Weights of a small masked image model: 17.6M parameters, encoder norm layernorm.
Rows from block 5 of the encoder of a small masked image model, named by matrix and row number. Rows with one number belong to one neuron. Each number is 128 + 24 x the weight over its row's rms, rounded and kept within 0 to 255. All counts start at 0. Numbers have three digits each. After the name is the row's rms in percent of the matrix's.
After each neuron's rows are labels from the 100 images, of 14976, where the neuron reaches its highest value: "responds to" is what is common among them. Only what is clearly more common there than usual is listed. The data: photos of plants, animals and fungi (iNaturalist). In brackets: how many of the 100, against the usual share in percent.
# fc1: MLP up (encoder.blocks.5.mlp.fc1.weight, 1024x512), inputs 128-255
# fc2: MLP down (encoder.blocks.5.mlp.fc2.weight, 512x1024, transposed), outputs 128-255

fc1.93 109:124121133154116075130115134171133109124098101118126118103108125126111144146064119117099159133119114127120117158136136135123158106108084110120101168145169155093169115150128158120151173117145092133139091091105075133152108107105127139125151134132127150139151132117134147128100210088133108098101091137112129110141116133120100178158107146113093161122060090132099112122154097124094111118084
fc2.93 104:125125138131126125155130114180145110138127123156143092152128136134098158098120139123139110119160111097112166145123142130177122133149161102122131132107155099112175122121097159130095122121126122137099111116135124106137096166129206099110123108130158141139149108163145192103130126112179108137103112150085143102113099115161144105119146141120127102096147166135176150171138134122095160117133
responds to: class Aves (91 vs 55)

fc1.443 135:134143118138113122145136172098147135134172140104154120122084150133131127133109129150103136096076159097140094108149127104150099146149128140116091131159145116142162143113164148142121173123124088117135085182115105116154105154140133184116117109136125073123123118108171137083105139142103132095098163150141144150116145147126159077135129132100141107144114082117128156117124145095105115132162
fc2.443 131:122167097128158077104123141114107095126095100168109143156107171108154105120145122155142099102166154130172069137122158125071106113091102119101193116108128114150162128182145088108150141100122124112135118128157098119157151115121138162081156136081137118137116118149145119144141135152129149128140162108171103123125106124111158142139163138109149118134136136098153124112115111101136100115150
responds to: class Aves (98 vs 55); phylum Chordata (98 vs 60.8); order Passeriformes (57 vs 24.9)

fc1.502 132:096106123134115131085155142117108116136103108122148133123145172141130120125100115145133075184142103147116097105097112140144154116101090108143114130160093087110159130132164139151144175133102164055080133187131169158148103130115140148134109112088140115122123177086151115136147172132165150120116089154139118131175158116117110140108141162147137132122148151119124145115151095095127172116066
fc2.502 125:132144125121099140100124122076126130090135116113113126145113122136135145150104129131157088136172136094158136095141121164160147155163133109152159144127149145147123112132115127118127127122128169096142133152104165174065123134089148134138127147141117142140142162106188146151185120136115131119090124108102137119154149162103138128136121102135118132128123161159129163143094092082106139160137
responds to: order Passeriformes (58 vs 24.9)

fc1.190 093:122094123131106112091148087154110132099092146119112134118129147124158106089126102104159162130100100142109094159114137096137133145154132129173160082106117143128093146136135174124121133114138109124101092117127158096123143104141146095140162159118105133144150080103117158123126122127094133115173117145142121134140125126114125139124111112121138113129143131140161132120173177149079161136105
fc2.190 087:107138165128141129094132142077116138158114128136127129094137123120122133122148155121119106145137139114117177086162102103129174107111133130132124063138119130163116139133142123088174129153163133109123175134153126108154149177191171100109124136129129137128132109091109105121123125095117152129149122124139127127159112126174081143118096133106131113114113120105114113105133134106209115153100
responds to: phylum Arthropoda (64 vs 30.9); class Insecta (61 vs 29.2)

fc1.95 082:156138106091137120138185123127153113149161140154142110105088101127159114125132119107120126165112119133122138149129108157100109152133141106126125115156119121152137129126111120154152160093121131130167167133133115139087083144121116152128099085088115135141112127122161148145126141133108109122135143154110165142185100090139140151099137081165117133134123124118153144054117119172126126178122
fc2.95 089:126121140108097115109105116141135117134132119106070133124135137118117140088149182170116180129112143090117134121134140109155136116115128139125057132104136142110101117151117181142138104128087166102130123104171147130175091157118148082077150123137159110125118161154109137134113105150111129130080172134156152138135141186122103166116140120124093100140132099122161160139120155119112162132109
responds to: class Aves (89 vs 55); order Passeriformes (72 vs 24.9)

fc1.690 125:117094113123103167124098160066162172160140126135164126115117121076087167111137169138107121169147170139138119114152142140129153137107075168109139125142153146127142140140171087164131122141138135108108114140102132134125120134173110164096098144133113107109107096142124131128128175134132128148097162116139134133106165115143120134140123105138122123135132127147162180141137159134055104137172
fc2.690 118:121136106112119148146105112109099153112114141150139125116158135128119166144103111105117143142130171141127118148126119093118114092173115142071138130147086135098160176095160130118138123131107141129117173173116137146134156107122122153155128158133115153151095113135117134113152113139154153149116111168063111113111086171151071159163138105175124145130145124122134120118174096131141137149145
responds to: phylum Chordata (93 vs 60.8); class Aves (92 vs 55); order Passeriformes (63 vs 24.9)

fc1.442 131:079139134118094166159121146096110143095105136129108102136186139150121112141110160133125134130135139147166127132132144098138091165152122151115127114148130166112151154120149183122103082133127112086137136092092159145170110133141122148146168146148099146144135128153109158130122137089133112126102111113153135135135128128138131156134183154118084121152091117146077127128150124135105149164107
fc2.442 110:092156126113137116134110088106155096103122175105138163139103157065105118084140108108159151134080107146156127106160122118175114125149159132134113148108142063117128117162091129135149112112119128130146144119144123098100136123143120131125088159116127144161099142121178130148136073136111140180093145111102164144106114091112135127175139108109102151123136175109118105174123130143114077179144
responds to: order Passeriformes (53 vs 24.9)

fc1.420 115:109162102142143102130157123198105169101120100137122127133155150121151135110115159087142138116143179130114122101135140086108136161127077127128113138147128139139133139115106123142104114134128126152103155103167115112135149142124165130124159104179114107125146110121126135125160127102137110159141066148075162100114080116115127115134136164153089146159136147115116146120113089124127147114120
fc2.420 116:156114139134138115129142097146099167151137123184136098137172161145137134127149114112130118136133127105130104129102138144144146149134107115136116139152150158128095103139133139135107106127131178098129123105130085102119078130169161105140142135137130191097178129154140118121107105122122165060179074142123113114127093108125152149135136096164177210180142142083140141217109154139139148111091
responds to: phylum Arthropoda (66 vs 30.9); class Insecta (63 vs 29.2)

fc1.542 049:120125155110151127114187148161081096123142130095158136158096132129117146140132132093157108131172114130147120124132119136116126132133143127124160140109125110124129131148130126150154164100102130195151155142159118140104125135124136111109088110106132107136113143113163097166116107119120119136091063125123144148141115158156077158133122171095097155156170109162113157093116158122112132127128
fc2.542 051:147124120124131101111135101114142136142135138166118134133135138097133097073120103125160128078097115133143126120097130152077102172110127114135119172114117111130102151126126105138088142143129143078148172109166078159109112128106110124149131137131121118108153143095127095125160154139128154137154175128118084117102105124148133128130094133125160100095129126154157146117157114171121148181144
responds to: class Aves (97 vs 55); phylum Chordata (97 vs 60.8); order Passeriformes (53 vs 24.9)

fc1.600 129:109106115147084114112090136134198127115140089151151094132146106155126170127127144102109131118140118157104142123138113155150119151183112095120123113090085108089142140121124079118125121101108143153135158165095110130131146148116111127137111143124118124110139131115142153118147099120127076165132134119101082109125120145140137156102139138088126103123126162170120107112134177166120149118100
fc2.600 121:174164134126143105149151083147085144131132146150087124112096088143167120168076117131147144121132150153124127107120092101093124137133121111134138161120100134102115155121135170139140112145165147136088137102156108128082120126131156095105189102152138105127111111105105134130127170128123081129131101136107165123107155102125173128060112115106166148138138134100120122131135141115084111144115
responds to: phylum Arthropoda (62 vs 30.9); class Insecta (60 vs 29.2); order Lepidoptera (39 vs 13.7)

fc1.25 121:099115139114129156110115161117120106147142084135129095093137128175102135120144111087125094162128107082095108125082107132196096125175093130150162121120107155121114128134114146133158135121092135143116152133144127150140122107108069114166147113114097136116104122109139125122157134123110101117145139100126158106114093137117107123110138149148135101129167146090109107127118104076131109177124
fc2.25 123:091125114103143117118161093145131079110131146112134125123133119154146114174121139089138109112116148102106100149125119117152144136143127107132126071140152133102129109125124138099070159118135129107102171115175148124078167118158203119127144117111111149169178112143138124121145156114137124066118114137131115131115112140112133147101122107108130122139125136152094143159179178126148115119102
responds to: phylum Arthropoda (71 vs 30.9); class Insecta (68 vs 29.2); order Lepidoptera (48 vs 13.7)

fc1.194 128:132096102137155154149135163137129126094155109129150127088143116144115136084102080044134093086130103103134150150140138116133101136076128153119113114086140115103101122126167149108111127096158102147123120172135129127160179141138104136096100142201129177168136122104139142117128127082159097158129185178134135128150141137083129148164149091130120164096178102112100082166126123084140127157129
fc2.194 124:161138108115131160160105113075139124153099079192121093127102140126147173116138116104111103087127139140153134118135110110143144101135148098110134155140136101163104135148131133101125096113132134092133130087094157115157106157096078137134136101107125138124115172114085141126132150122129165117133143116170131129158141144138124138130144134162164152085124108171123096119142139132128120116119
responds to: phylum Chordata (97 vs 60.8); class Aves (94 vs 55); order Passeriformes (73 vs 24.9)

fc1.742 089:147138154129103137084102144112089113145106164115136132113146105140128093138129127166109156134130163139133169088121161138136131158140159113137089094134103109116135119117122127143088154152131141090144166113144083127139119166104116166152133150139144107108145112202105176091082136107121075120094106095138112122100161144161136115155140115154107120145136173099139135085115134071101147108138
fc2.742 092:095125109159130154120154158091152124119165085114177115157122091139146152142131133125137134117123162107113070135122156098097120110126138132126134129097122161112112129132077134097103139133136111153108142158107094130132152084130136168126109125090112104131143127090133139139130077115111124107120131128140139126120176175143179119130130122078125107099171123122109131138127138144114126161102
responds to: class Aves (84 vs 55); order Passeriformes (55 vs 24.9)

fc1.324 132:146115141158113142131171181130121110164120131157147162140083116144132125132088106086138122124128129112099143146085152130136177115131123142159173131140146144094135113126131169074119163098099131153132118131143192102096132160130129135125120117135058139123147132108161115132158128090127100121123115104100152087150164149101111099160122116111133136118090107112114124105142156147168125157155
fc2.324 129:145103090103127150143135142129150178124120128111124143151097139150100148115126093149091132100132098120144146135151095099151154115147109162115119106129122105075112113144150114100124074119170109110078135098128149119149104103128118100121091135163151142126115127143137134161089123127144143122137140125131122082091124138152148099083109105155113099137195147121158136150144141188125096184104
responds to: order Passeriformes (53 vs 24.9)

fc1.124 124:137136112119155135100083158061117162085093106098150118135128134164128117115167123107118110150070105120127122132108142110117108098123137124129109159118129093138120121127137102160103177142116129106099154138106154130084142090138137171103101090108088156146164139169081117130111143158145156121126128167153112172116134155088114105145106153127073116090161142096142124147109136102122117091168
fc2.124 116:178092153149114107155153105103164145136098094110139129146118093137127102097107133176114149125165132131077116125115150144174166146132129185100116135122147090115117120141122141121151081145174154109127137197124133153102133114129143105103136150108094119120151164142137101088128096124140106119129138098139105112115125155115137109129125138132138133114105143113158160144098154110141114115100
responds to: phylum Chordata (97 vs 60.8); class Aves (95 vs 55); order Passeriformes (69 vs 24.9)

fc1.749 118:122154123155109125123113093130117129131149139121163124130155113128133096182133137134157153108134138106122118090150157154132151118124109105143161123186101141153149110101168174175134126105145169124125091137153124115166126139095128114130163158133153138131154090153084118103110129121157084145127074128152134071122139144162151085172102123152107146141149163177124165102174139080125155083120
fc2.749 118:170103126137124144100111084123082156107132175121125152146083119119122122152117124135155152094129139144153122137143155094148139159176144133118170105167061125160110133116109146126135115156163108117132154127119119117113160177145187176108165156134102142074156155167116167099123136139145141169139112132133130104111147130132155169132110108157181117142147168130120130104112100160118166146105
responds to: order Charadriiformes (30 vs 7.6)

fc1.439 062:170170119069109145108120119141125169129146098079131110152105153129150107137130145139147110114107129161095194176156140106110161095122134158170105109128120092124146121123119166148147106150106122143123143132131123139114146127124089111140129081132151116130148115147127163104082126112125112126111112140113102115112125148166141092078121140133147130081121097100124128103128107150143104088150
fc2.439 063:081094110120142142136154099147128134109139126162132121131140127107104143129090130124134110088161143128113127094148146160103109161136134139104128130132152113142133148171098173114118191151115153177136115140147111101149115129156120116162104176116100144114123074088106136121139132152131125120083123133137151137122131148124115157129079114153119153142143164101116111113126118164116121131114
responds to: class Aves (92 vs 55); phylum Chordata (92 vs 60.8); order Passeriformes (60 vs 24.9)

fc1.503 091:128085109138134122139108123144096117126140130137154109141131166157145139154139094110090137124141134106129133143096136106122127151153107160122146112113125117156141105190105079087100144094123166145156075131167125136177165136104172159128141124103129161142137119128163110137134153108147105130139118129098104122168122122125063121128125146165118100112118112111141144094137136160096129124138
fc2.503 087:103163127147132130162115138112146107149095126142128117085137080128094174135117154107096171088082127124101098121112118132125163120119118143133134100157153141133159136147132165142090146138113136078141159126115107120129074153121117154138147109140100117128099132153085118120147090133116142113135152153143133091143146120135145107122127118121114125153103107137145133156113111137155105110100
responds to: phylum Arthropoda (61 vs 30.9); class Insecta (60 vs 29.2)

fc1.533 155:184096145087061164149136108142096119101094125125117140123128077125109134087156107140121161138119124171119128104140092135150124139132110152155108120129100116156091117115131149090180115123110115133146146147155160111123103134125121148128171101132152114130109134123139107153179116133117146080107201108113132124154142111121116112171137159101155143086109128132111088116134145090121123097071
fc2.533 151:169117111093123157101076097136123093133138093122143144176154117119155167099110124114157167123120083153142133135099100130136171116117125152123157150106152145155123098078114172116156092083144138149133135104153160096128114091138133104122143108113146155115156121075160182095110097115154138126123129122115169116108159108131126128153160131123130101113107112130120120163083152137151167125150
responds to: kingdom Plantae (39 vs 7.3); phylum Tracheophyta (39 vs 7.3); class Magnoliopsida (26 vs 5.6)

fc1.721 096:131122077123129130160136132140156168134158146140121111118110133113121108114152123172138094144136131138095124121148133098127123134148129157127139126122147163093119178132096136159097163112111143081161149116086160170151134116095133143128079131143135138103134183165164138083114125095140135101119138111135132129151118138123082128164122120146132120123136095147111119142177101134124122133120
fc2.721 093:120144100142142138150158128156094128115060107130119118159135131135145130127096156109112117103129122157150145155148097099121089099119141123138146109110145125147171106097114085081099153171086094108115160109133136154086110131095115092148145167127168124142123122143110116164113162123135076141129146097149105119122135128091172125122145074172085149091142110114109114143139150125177102152109
responds to: phylum Chordata (92 vs 60.8); class Aves (88 vs 55); order Passeriformes (57 vs 24.9)

fc1.534 132:159087187105106132093133148102077111132097110151125137078123126138128144101149139141129163127126150109136143139132117128163117083124123173113125093109133153142071147103163133128141175092126116116140118152107114111137173163126094110103135157131141110171097132097130110158150135152120140122121161139187171130106150146088083135140147106137160126119141097144108093152150104108108100115136
fc2.534 147:138151127106115116152117130146112084154108098103098200141132115109113132158117156135130134118117136119149160098128109098130127149107108155137144186130111174124084129078165131150133129141114100109136165160146110135115124118120137123091136137117060139148131121076137133146144110124156090130083129094137059133109124165128062134110135124146147144139128148164142113117116128152171159137166
responds to: kingdom Plantae (69 vs 7.3); phylum Tracheophyta (69 vs 7.3); class Magnoliopsida (43 vs 5.6)

fc1.712 131:134139082100083097127090140092116158165106135136110107133136114128096125088136093126171148172115149122119103124158116160162091140113131170116156138147163116108124120130139088151146123136138109133109136116083115118143133138120087138131110143165144124166119112134131096133135118107120140149113136120143091134098162146170141135073107099139137159158119135126141124113092137103131155140188
fc2.712 122:113119074149155111150120113089110096137120112145127161137135133151097140148148127091104095135130142148129144106134129139151131136155136159129131126124105139122124153123171111124122150132152154097140173157114101111109117134144134110146139114163083138162112153131108118137116129114140176116135135130092124065117137106140129106099157114154137140090151127114078112150140112125108144120158
responds to: order Passeriformes (57 vs 24.9)