{
  "method": "mae",
  "mask_ratio": 0.5,
  "encoder_head_dim": 64,
  "encoder_width": 512,
  "optimizer": "muon",
  "lr_schedule": "poly",
  "final_lr_fraction": 0.05
}
Rows from block 4 of the encoder, named by matrix and row number. Rows with one number belong to one neuron. Each number is 128 + 32 x the weight over the matrix's rms, rounded and kept within 0 to 255. All counts start at 0. Numbers have three digits each.
# fc1: MLP up (encoder.blocks.4.mlp.fc1.weight, 1024x512), inputs 384-511
# fc2: MLP down (encoder.blocks.4.mlp.fc2.weight, 512x1024, transposed), outputs 384-511
fc1.11:136119134121123126117132120120124096122119118134116129144143121146140123137128143117128138110097119132145116114121123132106140112129132125106118130118125136132124124123127117152125129133126117149131143118126143118142130121114152154131115130132114119128143139123116121144149132123127140114143114129115119118134136122129128140126159116132122123113136137126122160120106114118130115132116
fc2.11:133107120117121118135131126129119128133120127135122125138134110150147141138107126126112141125113138114143122108139128127111133108130119122127115128119128130139126138124118118149119129142139138136133139125129143127129117128128144135112091119122114148130150144145128114139117131134129127128130143133128124125133134101129125131127144130127125124120129136127128157132117131123120121118102
fc1.12:131149135136147155124112119141159126114139134117169120153118132148096149114110150114117114095156132127123111145157134157106147115130113118126128126138125144157124121135120147079084118149113110116135134113127145084125138112111122126132097139115102148147127107113130131112165157127127144129143121142161160146126125117140164150128130109087141147139102121109145122143125122124124127137131
fc2.12:127136144123139139141109123122163124132141119138146136139133134118087141118111138110113126098148133129130112118129120149110150119138122141133129139145129132142118107133120125103101106115121112131134132119107121117117133111132132128139118137120105134141136117117129123120135153144113144128134126128146148145143110121125167147126131123100138123137107118123161125141129126136143122145127
fc1.13:117145145100138125127131119146111125114125122129118136128136126135136141116118130141128134137132143132140120131140135135117132150129098128127125134122129129129129138109142124115123132115124117124118126133127133119138141121125133141130122124113141118139152128126136131131146132147131124136136138121122138120120130113120128122118137133137134132133128141125116138120133133130131134126133
fc2.13:123137141104134114135133122148125133123129118152113157133150125118134129125121140143129122129136154132138119125130142144125133143110129145124123132124120128124104112126142124107137153130112121120123119114118133119128135125139134130144129137147136111125145123124135127121134123156138128130148141139115119108122111123127129151133139145126127117134137143121135121121138147135127131123130
fc1.14:132131109157126130120134140122132127123132128139140124129122127115139125119143130143120132135113129121124139129121126120119130134130119123136133140119129118133153135106144135125136130127128142127117122128137109126121113121139122120121117116126126120129160136128130121139122134123116120145120126128116117123113133131137127120156129130147135134136127118126127140118118131124144133115112
fc2.14:120116112150128125119127129118143124126140129122146124143121142131128125138136126142106135131116144115130132116136117119122136132121125142107138134126132107135155123117142117117141125129130150146125108135143107127126115110153109111139115126109132125134159125127131123141129127140114118136125116141134120124130123149132132115139132135150126137123120120133124141115122132112135138113114
fc1.15:108087109136156170113120110125131130105163113122126138137116136152121126127118149113117129106102121122135121133176102130112133094145106118124111136140126130152113099163106133119154103137092103135138125124127133113139141135107148159117128150128113116126155114118139143135150151127115158120156116131124140129136118119128152134145112114120129132124114123101158138157147117123156115138133
fc2.15:106108109125167154145155134145149109135168123117122159125109107120099131133135145138138111102129117141138126103129097116138122097146103122137103128126125111149117101145112124149129113137101097114161124110148133098141142118098140134108102142123124111119162108128121111120134142138109140156130115129159146133131118104124130154125109126118131145110139136122159109146145130124154101132146
fc1.16:145151143134150128138129124116124116119112113151130138103123119136125140129091131154140119122116134127130137114136129136117151151144126106125130124118126122139130143121127132132124124139136136149106123129133139108158114129124132150145120125113147141153125126125101137118141124144114124135141100124141128152137130109119115133130130116110125129133127130130111136140129146109125111135131
fc2.16:138126148127127111133094103128132139128105112144117155106157143130138112151103127136108140134146155142133144116145117123149137133135117118127127120129112133107099125137125111123124133176133118129115127124140119090096097112127153127133167123141124124139143124136114132130099119117130119140144121127126145142118135138121140152154120127106145144125112110130130110136150150110125139148133
fc1.17:106148139117105109125132139112122111137117121137117121108123142115140120132148107128108127106138125119113142085112119146148120117147134154127118132119149116107126137166127131161106127122147139106113125144105149138123153130089112158136098139125146127144107129125110140142160117162147135149134142098119141136136113151123146111145157129127129123088133140138101135129108146106143110136116
fc2.17:140130145136116098115100124147120125136131124138126154128106158116133130113144117122129146133125088119130125109117119123140137113136130115098129119115137136090132147163120136159135128132153158116101142131110131108131122127109107170090121118110121121119096086152124135125153135111159120167135142102113162129117152176116174134166112158110150153109110106115105118139140100139141118156085
fc1.18:175025229126181113047121150200122035054029097158182190122145128106106067158110113057106080177210109138091151193175071000230176140049158065105158133152202110150236146129036190066161222087197151084142114095118165129148136086127132147154035136087098181034152122134129184054115096110045136155116183127120218106255084175069088004084065000207187126049130112065037176062182148172186168152132
fc2.18:137220103139246100150140134110051255000074146154091120081054042183223075031101068144186061245198091111018193170189095083237124054159255141178009018050255144125123115126052190033081094152156048189249035083165196119027250000230255132171156079255104209187125143205180185079021094160104103101174113131188135255193030162051165068000084154107207158083105109077047000029164095192213190063079
fc1.19:142165255194054131128122144127140128059138109131162178137039155142107137042097148085112093206166101101168144167083118158121126118187085095053114104177118098030141053172116148158055053151134059095140139160115136118153127182095172166117152125185181156150159142185139214180199146113077090106050129091140178105187082085104162108033090151101152161089118033125102184119140032048161132181161
fc2.19:104151182115121168097076104097093127102131111103088208101171165016117120174099177123159157150104116136140115116186126146237025240112184091130089086085202135050067163110120098119075104136186136128186092106078100171186100131092182126118188087133175161100179197138142135210138174146136108145133108206130205072106147189093154177161093022057136132125115097142147191153107085113167123041166
fc1.20:146227181145155142147097093175078185166114152112151101198193173158119081082085060188085199140208125121185061109123078132168156169068113147124114172181175165076122140222163151091139066120166071130131064130136213145167199110111150112131144093131121106147234152201095110122139144100092129111151116128081092119140075051100127129162123155099044145092149153104019105054043090082130215136211
fc2.20:101147091095099133146069130137055129120141149100124086088185035101076142124016185085251126143115089143111128137111060107169096085034120130102173010159169149098144075141107129194134149112073147123229110104105158009162105132142154135130095153094179072121245099118156125137178191129143141066136060116129191124160170075169131180213076148133111073070085152076119086137064162063120142114125
fc1.21:208159255160165196088096000210096105090187087112124118116164133164094190113118057115163120160125194103106081132061034154152092147009178152156101121102090092153121233097099150138107115162171157098209177057095103110179161169094155255000130194169166101141138135154000139185150235115075180003144207035229212189138076179183085171120131074185101072089202112119100066155120036120182026058062
fc2.21:079129101037173074131066091131119189187076128191128103106104134061074113133099000044103144133101135122130156113199125109180164186149170094194106154144070114064140119125136127062145235120168127105116105168202107116119000183062123159070163113051047109175183127212158090164114120107161170164167092183106157166068098078173024147110171132201072078138070163131172162172128123150109163115101
fc1.22:114141123132128117127120132109110127135116127134142128125140124118139115120129124134138134120138121117145137140116127121128139117125125131139121130124141140124135148120125131111150116135122121112126123144129130123131119127124138129144127141144128104135133139142150134131102136141120124120106121135126131130119142135121142111142128150142119134131127129134150128126129130114137132129107
fc2.22:102135117131120126122142123124117118124103140147129124123134132130133110134129113127115121110138128136144126125133128117125128130111132126128116128124114112118133122118140136130143146148123129123131126156138131125144148144129138134139128142125132104116144132139166135150118140143125110113117146124129139136129131121113158123142125139147124141127133131142130123113135130126130122126136
fc1.23:108159136108109127170121114116107146149160104165147106124106114113131112107127110133120124082134145116123102123141112117135161140129130146118111123106143161153116173119126106116134108127118105137085108147138098136159139096115132077108117123131121141150118124141108124123110141138119130131136119141117151126112121128151116106122154139104118137123132177163138151144114124126148142157118
fc2.23:138153140140137164141132124111136138134174141145096094096087121108135091088172086151140094094105101113116125141175088124130111150130127152144122146155153152147111130106134117172122124160112124156140153062136089147138130134121107090090139112140143132122137111100135136129129142106100167115112142129147150129115120137143147123129114154111136105149124118130155154119152097123137158101117
fc1.24:134138118113159139136126117125140128126139147139117104134140131143123125119119134122120120115114135127135128123132142139113140123140128135124126120130131142132137121126130141126109129130132140108131125118133120129149145126131142122148132145134119142133162122126124113138158156140133138140142131168124138128098136141126144133131111140109134137130123136128120148154116140117148135151143
fc2.24:140120122107156123130120122132124136124128139136123113122121125137121140125127140100124140119121132128130121133157144136098131136134133120121129141118126122146151128136123154123128137109132132129109138123143127162131132133121124123142122131129107138124125127139117120123141139125139125137156119133139153114106125127142151156122107128125108121135117118131122144133124130132159126140133
fc1.25:142129125128110144131132101125105141104127112116133146128173129126137106136152117149117137148126117115119156155099130136098137122135116119147113146142129115124116147135148106122144135128143122152127134146114098164149131161116122128117116129128150126128127141150141138133119132096133121116134137141114127112110130137122137107128119125140123123116129112130127135162139126127147141108124
fc2.25:124121130139115121146133115123123143133132095129121121138158137123129120115149116140121110139125126120147134137150114147109110151139105127149122136149107112135126124131139118099132144134132131139141128138115086097116130123128126127119128137103130113096116132121121116125127107117136124133121130155120110140123136140120108137105117123115115132100144124149136098165145134117145153123139
fc1.26:121126136157129135140140149104127116130151122140137139105135143103142112130135130129130134119111154128137139119147111102118122123119120135117127138133126125140128144119116109136105129134124140118134131121152129144131129113141132146132100133146099118131142128138124110129129126125120141144098112155114137119106136147118154137136136119123132142142128115136129112129112128108129137117099
fc2.26:113102131143125147148128147108131127133143127157144108126129127135140151144130127104122122108125130125132110130164093120135106126098127137151130145130128096129160140121107123159103117105115145120143119117144140149138127145120132130126105123106136142128126106122123123127124110129156136150123135148121134119139128147127143122112135109129118139138129134145136116134125111139101124140109
fc1.27:132129136136148146128148141127133116117141134134149111143125118135127144129135126133114124121123139125132116124138116132120138114131127116135122131123130135134157151120123135108119118119126118137116128102122140109141130116142125138136129127130125143133137122119132123126137144134132132121139116144141121131133135112129140110110140131111134144131135135129121126139123133120131124125127
fc2.27:125118124133137142127135139121133126114122121121146114117128124146124140147131135136105147130141136111122127130164143124125144118123130121117116122126132131136148131146146137101132129117137140132117123118137126134132131120154135120146135138132127124124138126125135134115134143147116108127130114144138123131124115119131137132122128135112112141129138136138143119136126138134138125115130
fc1.28:184135085129039124068051140094191234191155165123220033107103064072130150080107038022141198095035144188195202107162194176155173104173133136195054108101094141227093155134174135216147109064081185155050131174037087100129195063181151159150150157128138043237156156126079087108170201089175068089131166127140103086157190056121045057129104141215203151143100145099035160076170200012192097039075
fc2.28:255099092136154202040162128141000076047145205193048132180100098114133111136105080099114122115149109042202087175102209118192079095145058128106224154101083164069106167146094232139113101119082089102091109133100152122119159063114006131166068101233163192233064122177136102190171198158117016199214117234080065103068255116076215145024094140128133129066186173089134117090168143116185136153172
fc1.29:137141124129116136139135115139138110123128139129146116139160141139138148111141149157136119116132135138129137116138104114091153138123114116142124135115135142128144147130126140131116130125124128118103159116134105137135128110120136139144132132122116126118125127149116137125130129166127109139133101120102132133134134128132114122134136113096143122142142141108116119116130137109139149122120
fc2.29:120119132152117125154096099124128133114123101134137138122157147131105139123152138145112128138130128123133137114112124113113143119135147149129108136140137129140133124108127137116087113125173112116100174129131109139116155103127138144123141144128137127149132115144132127115125135151148113129106110132129124111133129132110139130142115137134147152126140151115131101133148165132118152140107
fc1.30:202219143036185164148106074106096040176123075046113079173255198202209135000237073182216000252031127092163126140033071142159075197070196214093076105193144072167179160150138130056148144188145122096165166167063121117000118030230194037107145110036106128110093109068136081073058131009104096083051214245145204000054127138096124150108062163140136037232123055195116086052110072255070140184208
fc2.30:187206155175135171066059087124130052145129115152082136077092041071167182110187181133118102086105141146085170163108176104119127144172109184087075144080201061090212095039088159148081030173107092115172145150058080113073107058202141146198184159060186195204133132136120168123128155131126124121120121138151208109104059097044167114166210009125048154074121122156173175255192114101129101081048
fc1.31:126161141129152132131125106091108118145108109124149140124109101155131117115119160157161113105125117143138133136129112143141124094117113129141120137141107124141113137144123143135137116136108140136120152134111142129144135103143138115151101115125107125132137140156119120150133138132117122146100141162112138121092134158122123124154141153135130127125100126110139129132117131150130134122114
fc2.31:105148142142128110121132115119119115127099131149138098128138097122099109148103121139124109117100108143136109121128120151096129124132124116155125138125135118126099122154117125130134123120100149152117131121119141113128139133147130128138095134082104126131133129145095111158147129152122120149104154150139111122119130150116171126107131132144112134136131107139130109126117134128133115146133
fc1.32:144129137122149126128117115143138116097121133129132118141143118148127139130106133125111150123124132124124128125119145132114146125131113130136120124116121150133123143131126134120126134121130121117137128104137133111147162121152127136132123133126122129125119130130139127137138141146129134123139116146120138124147117117144144121096143129102136130154108136116122144147118120126135127136150
fc2.32:125139137104145123160134138143121137136123116150122142132122105128123152137110127126131139119132134131118136120132153134116145134133120148153123143127140137137121129119119120133130139099125134121139118124118134121141134105139124136136126137111118143124133131123116117121138133140114150114126129145125120123132113114148135131097135149111120111149132139111125135132120134128140128128136
fc1.33:114125116115132128108130129113141142125130095136153139133134106133137123110119118132135135124134123109133132143127132095136129117122114126143116139129160136138144164105127125117123140122136123121122135126130142130132113125140097110141114122141144123126112146140134129148103133135130148139133126117132101138123135139129126129138134152149142111128137119146136155119126132134142101095128
fc2.33:115137127123133120122123124119150128156101100151137134144152116138124128124139120116117120130127132109149141131152124119131130109107145114123143123137136150124152134122142112089130130153133163141141111121123138133110132131142091109117120107119132132114112135143140117136119141122119089121137146151123130130117121128118127122114142147126150123092126134145147168121122120144126124092143
fc1.34:180076140099075132158083135207088124176056120153100116252144115079117175120124211130028222082147063171072067107131071168149042148175094110166115122061086197183132148115093098101148143071060237164115142189081125104140099106130110098148171125123079021121052110083184120142132190166099232112152112104179111170104124094147159179172089040200151087243117167154157143055225150194187080054199
fc2.34:123159181131091127069131184115159144170122106083082107135178127131130089155159089125136137154155171124097132081132133056112025109108123123120106165087179135116119161071200154071113141140127186090098135141181143176127105117125188107146120122084124141175111104066066160117061025188109125139153167123050132226107150106197129155105102145161192102134200073135193164101116103113142143108189
fc1.35:135098151178166135103117083158159114108129150133096146104153178162114146133149185126093131117073146107157137118184120103087110123128100132133104100103127127144109097119153133130118134131086137116092126114159155118127162076113161181157114163116118127139174151128114091148162140136131120123174125167092124140094113112132108145127129127105151163137137136155145159150118136101166144131129
fc2.35:138113154152136134103152112135151122106135138131115133097126143151130133155134171135105132113110150112129151134180124110096120138127111138115098126114132089145120109138132139123116118120099142097104124127139150109123165096103143150134117137116107125128161134110117089138145155158122135129145121154112142105105116107131094136101127129119159136141135131154168143163129156117167143134125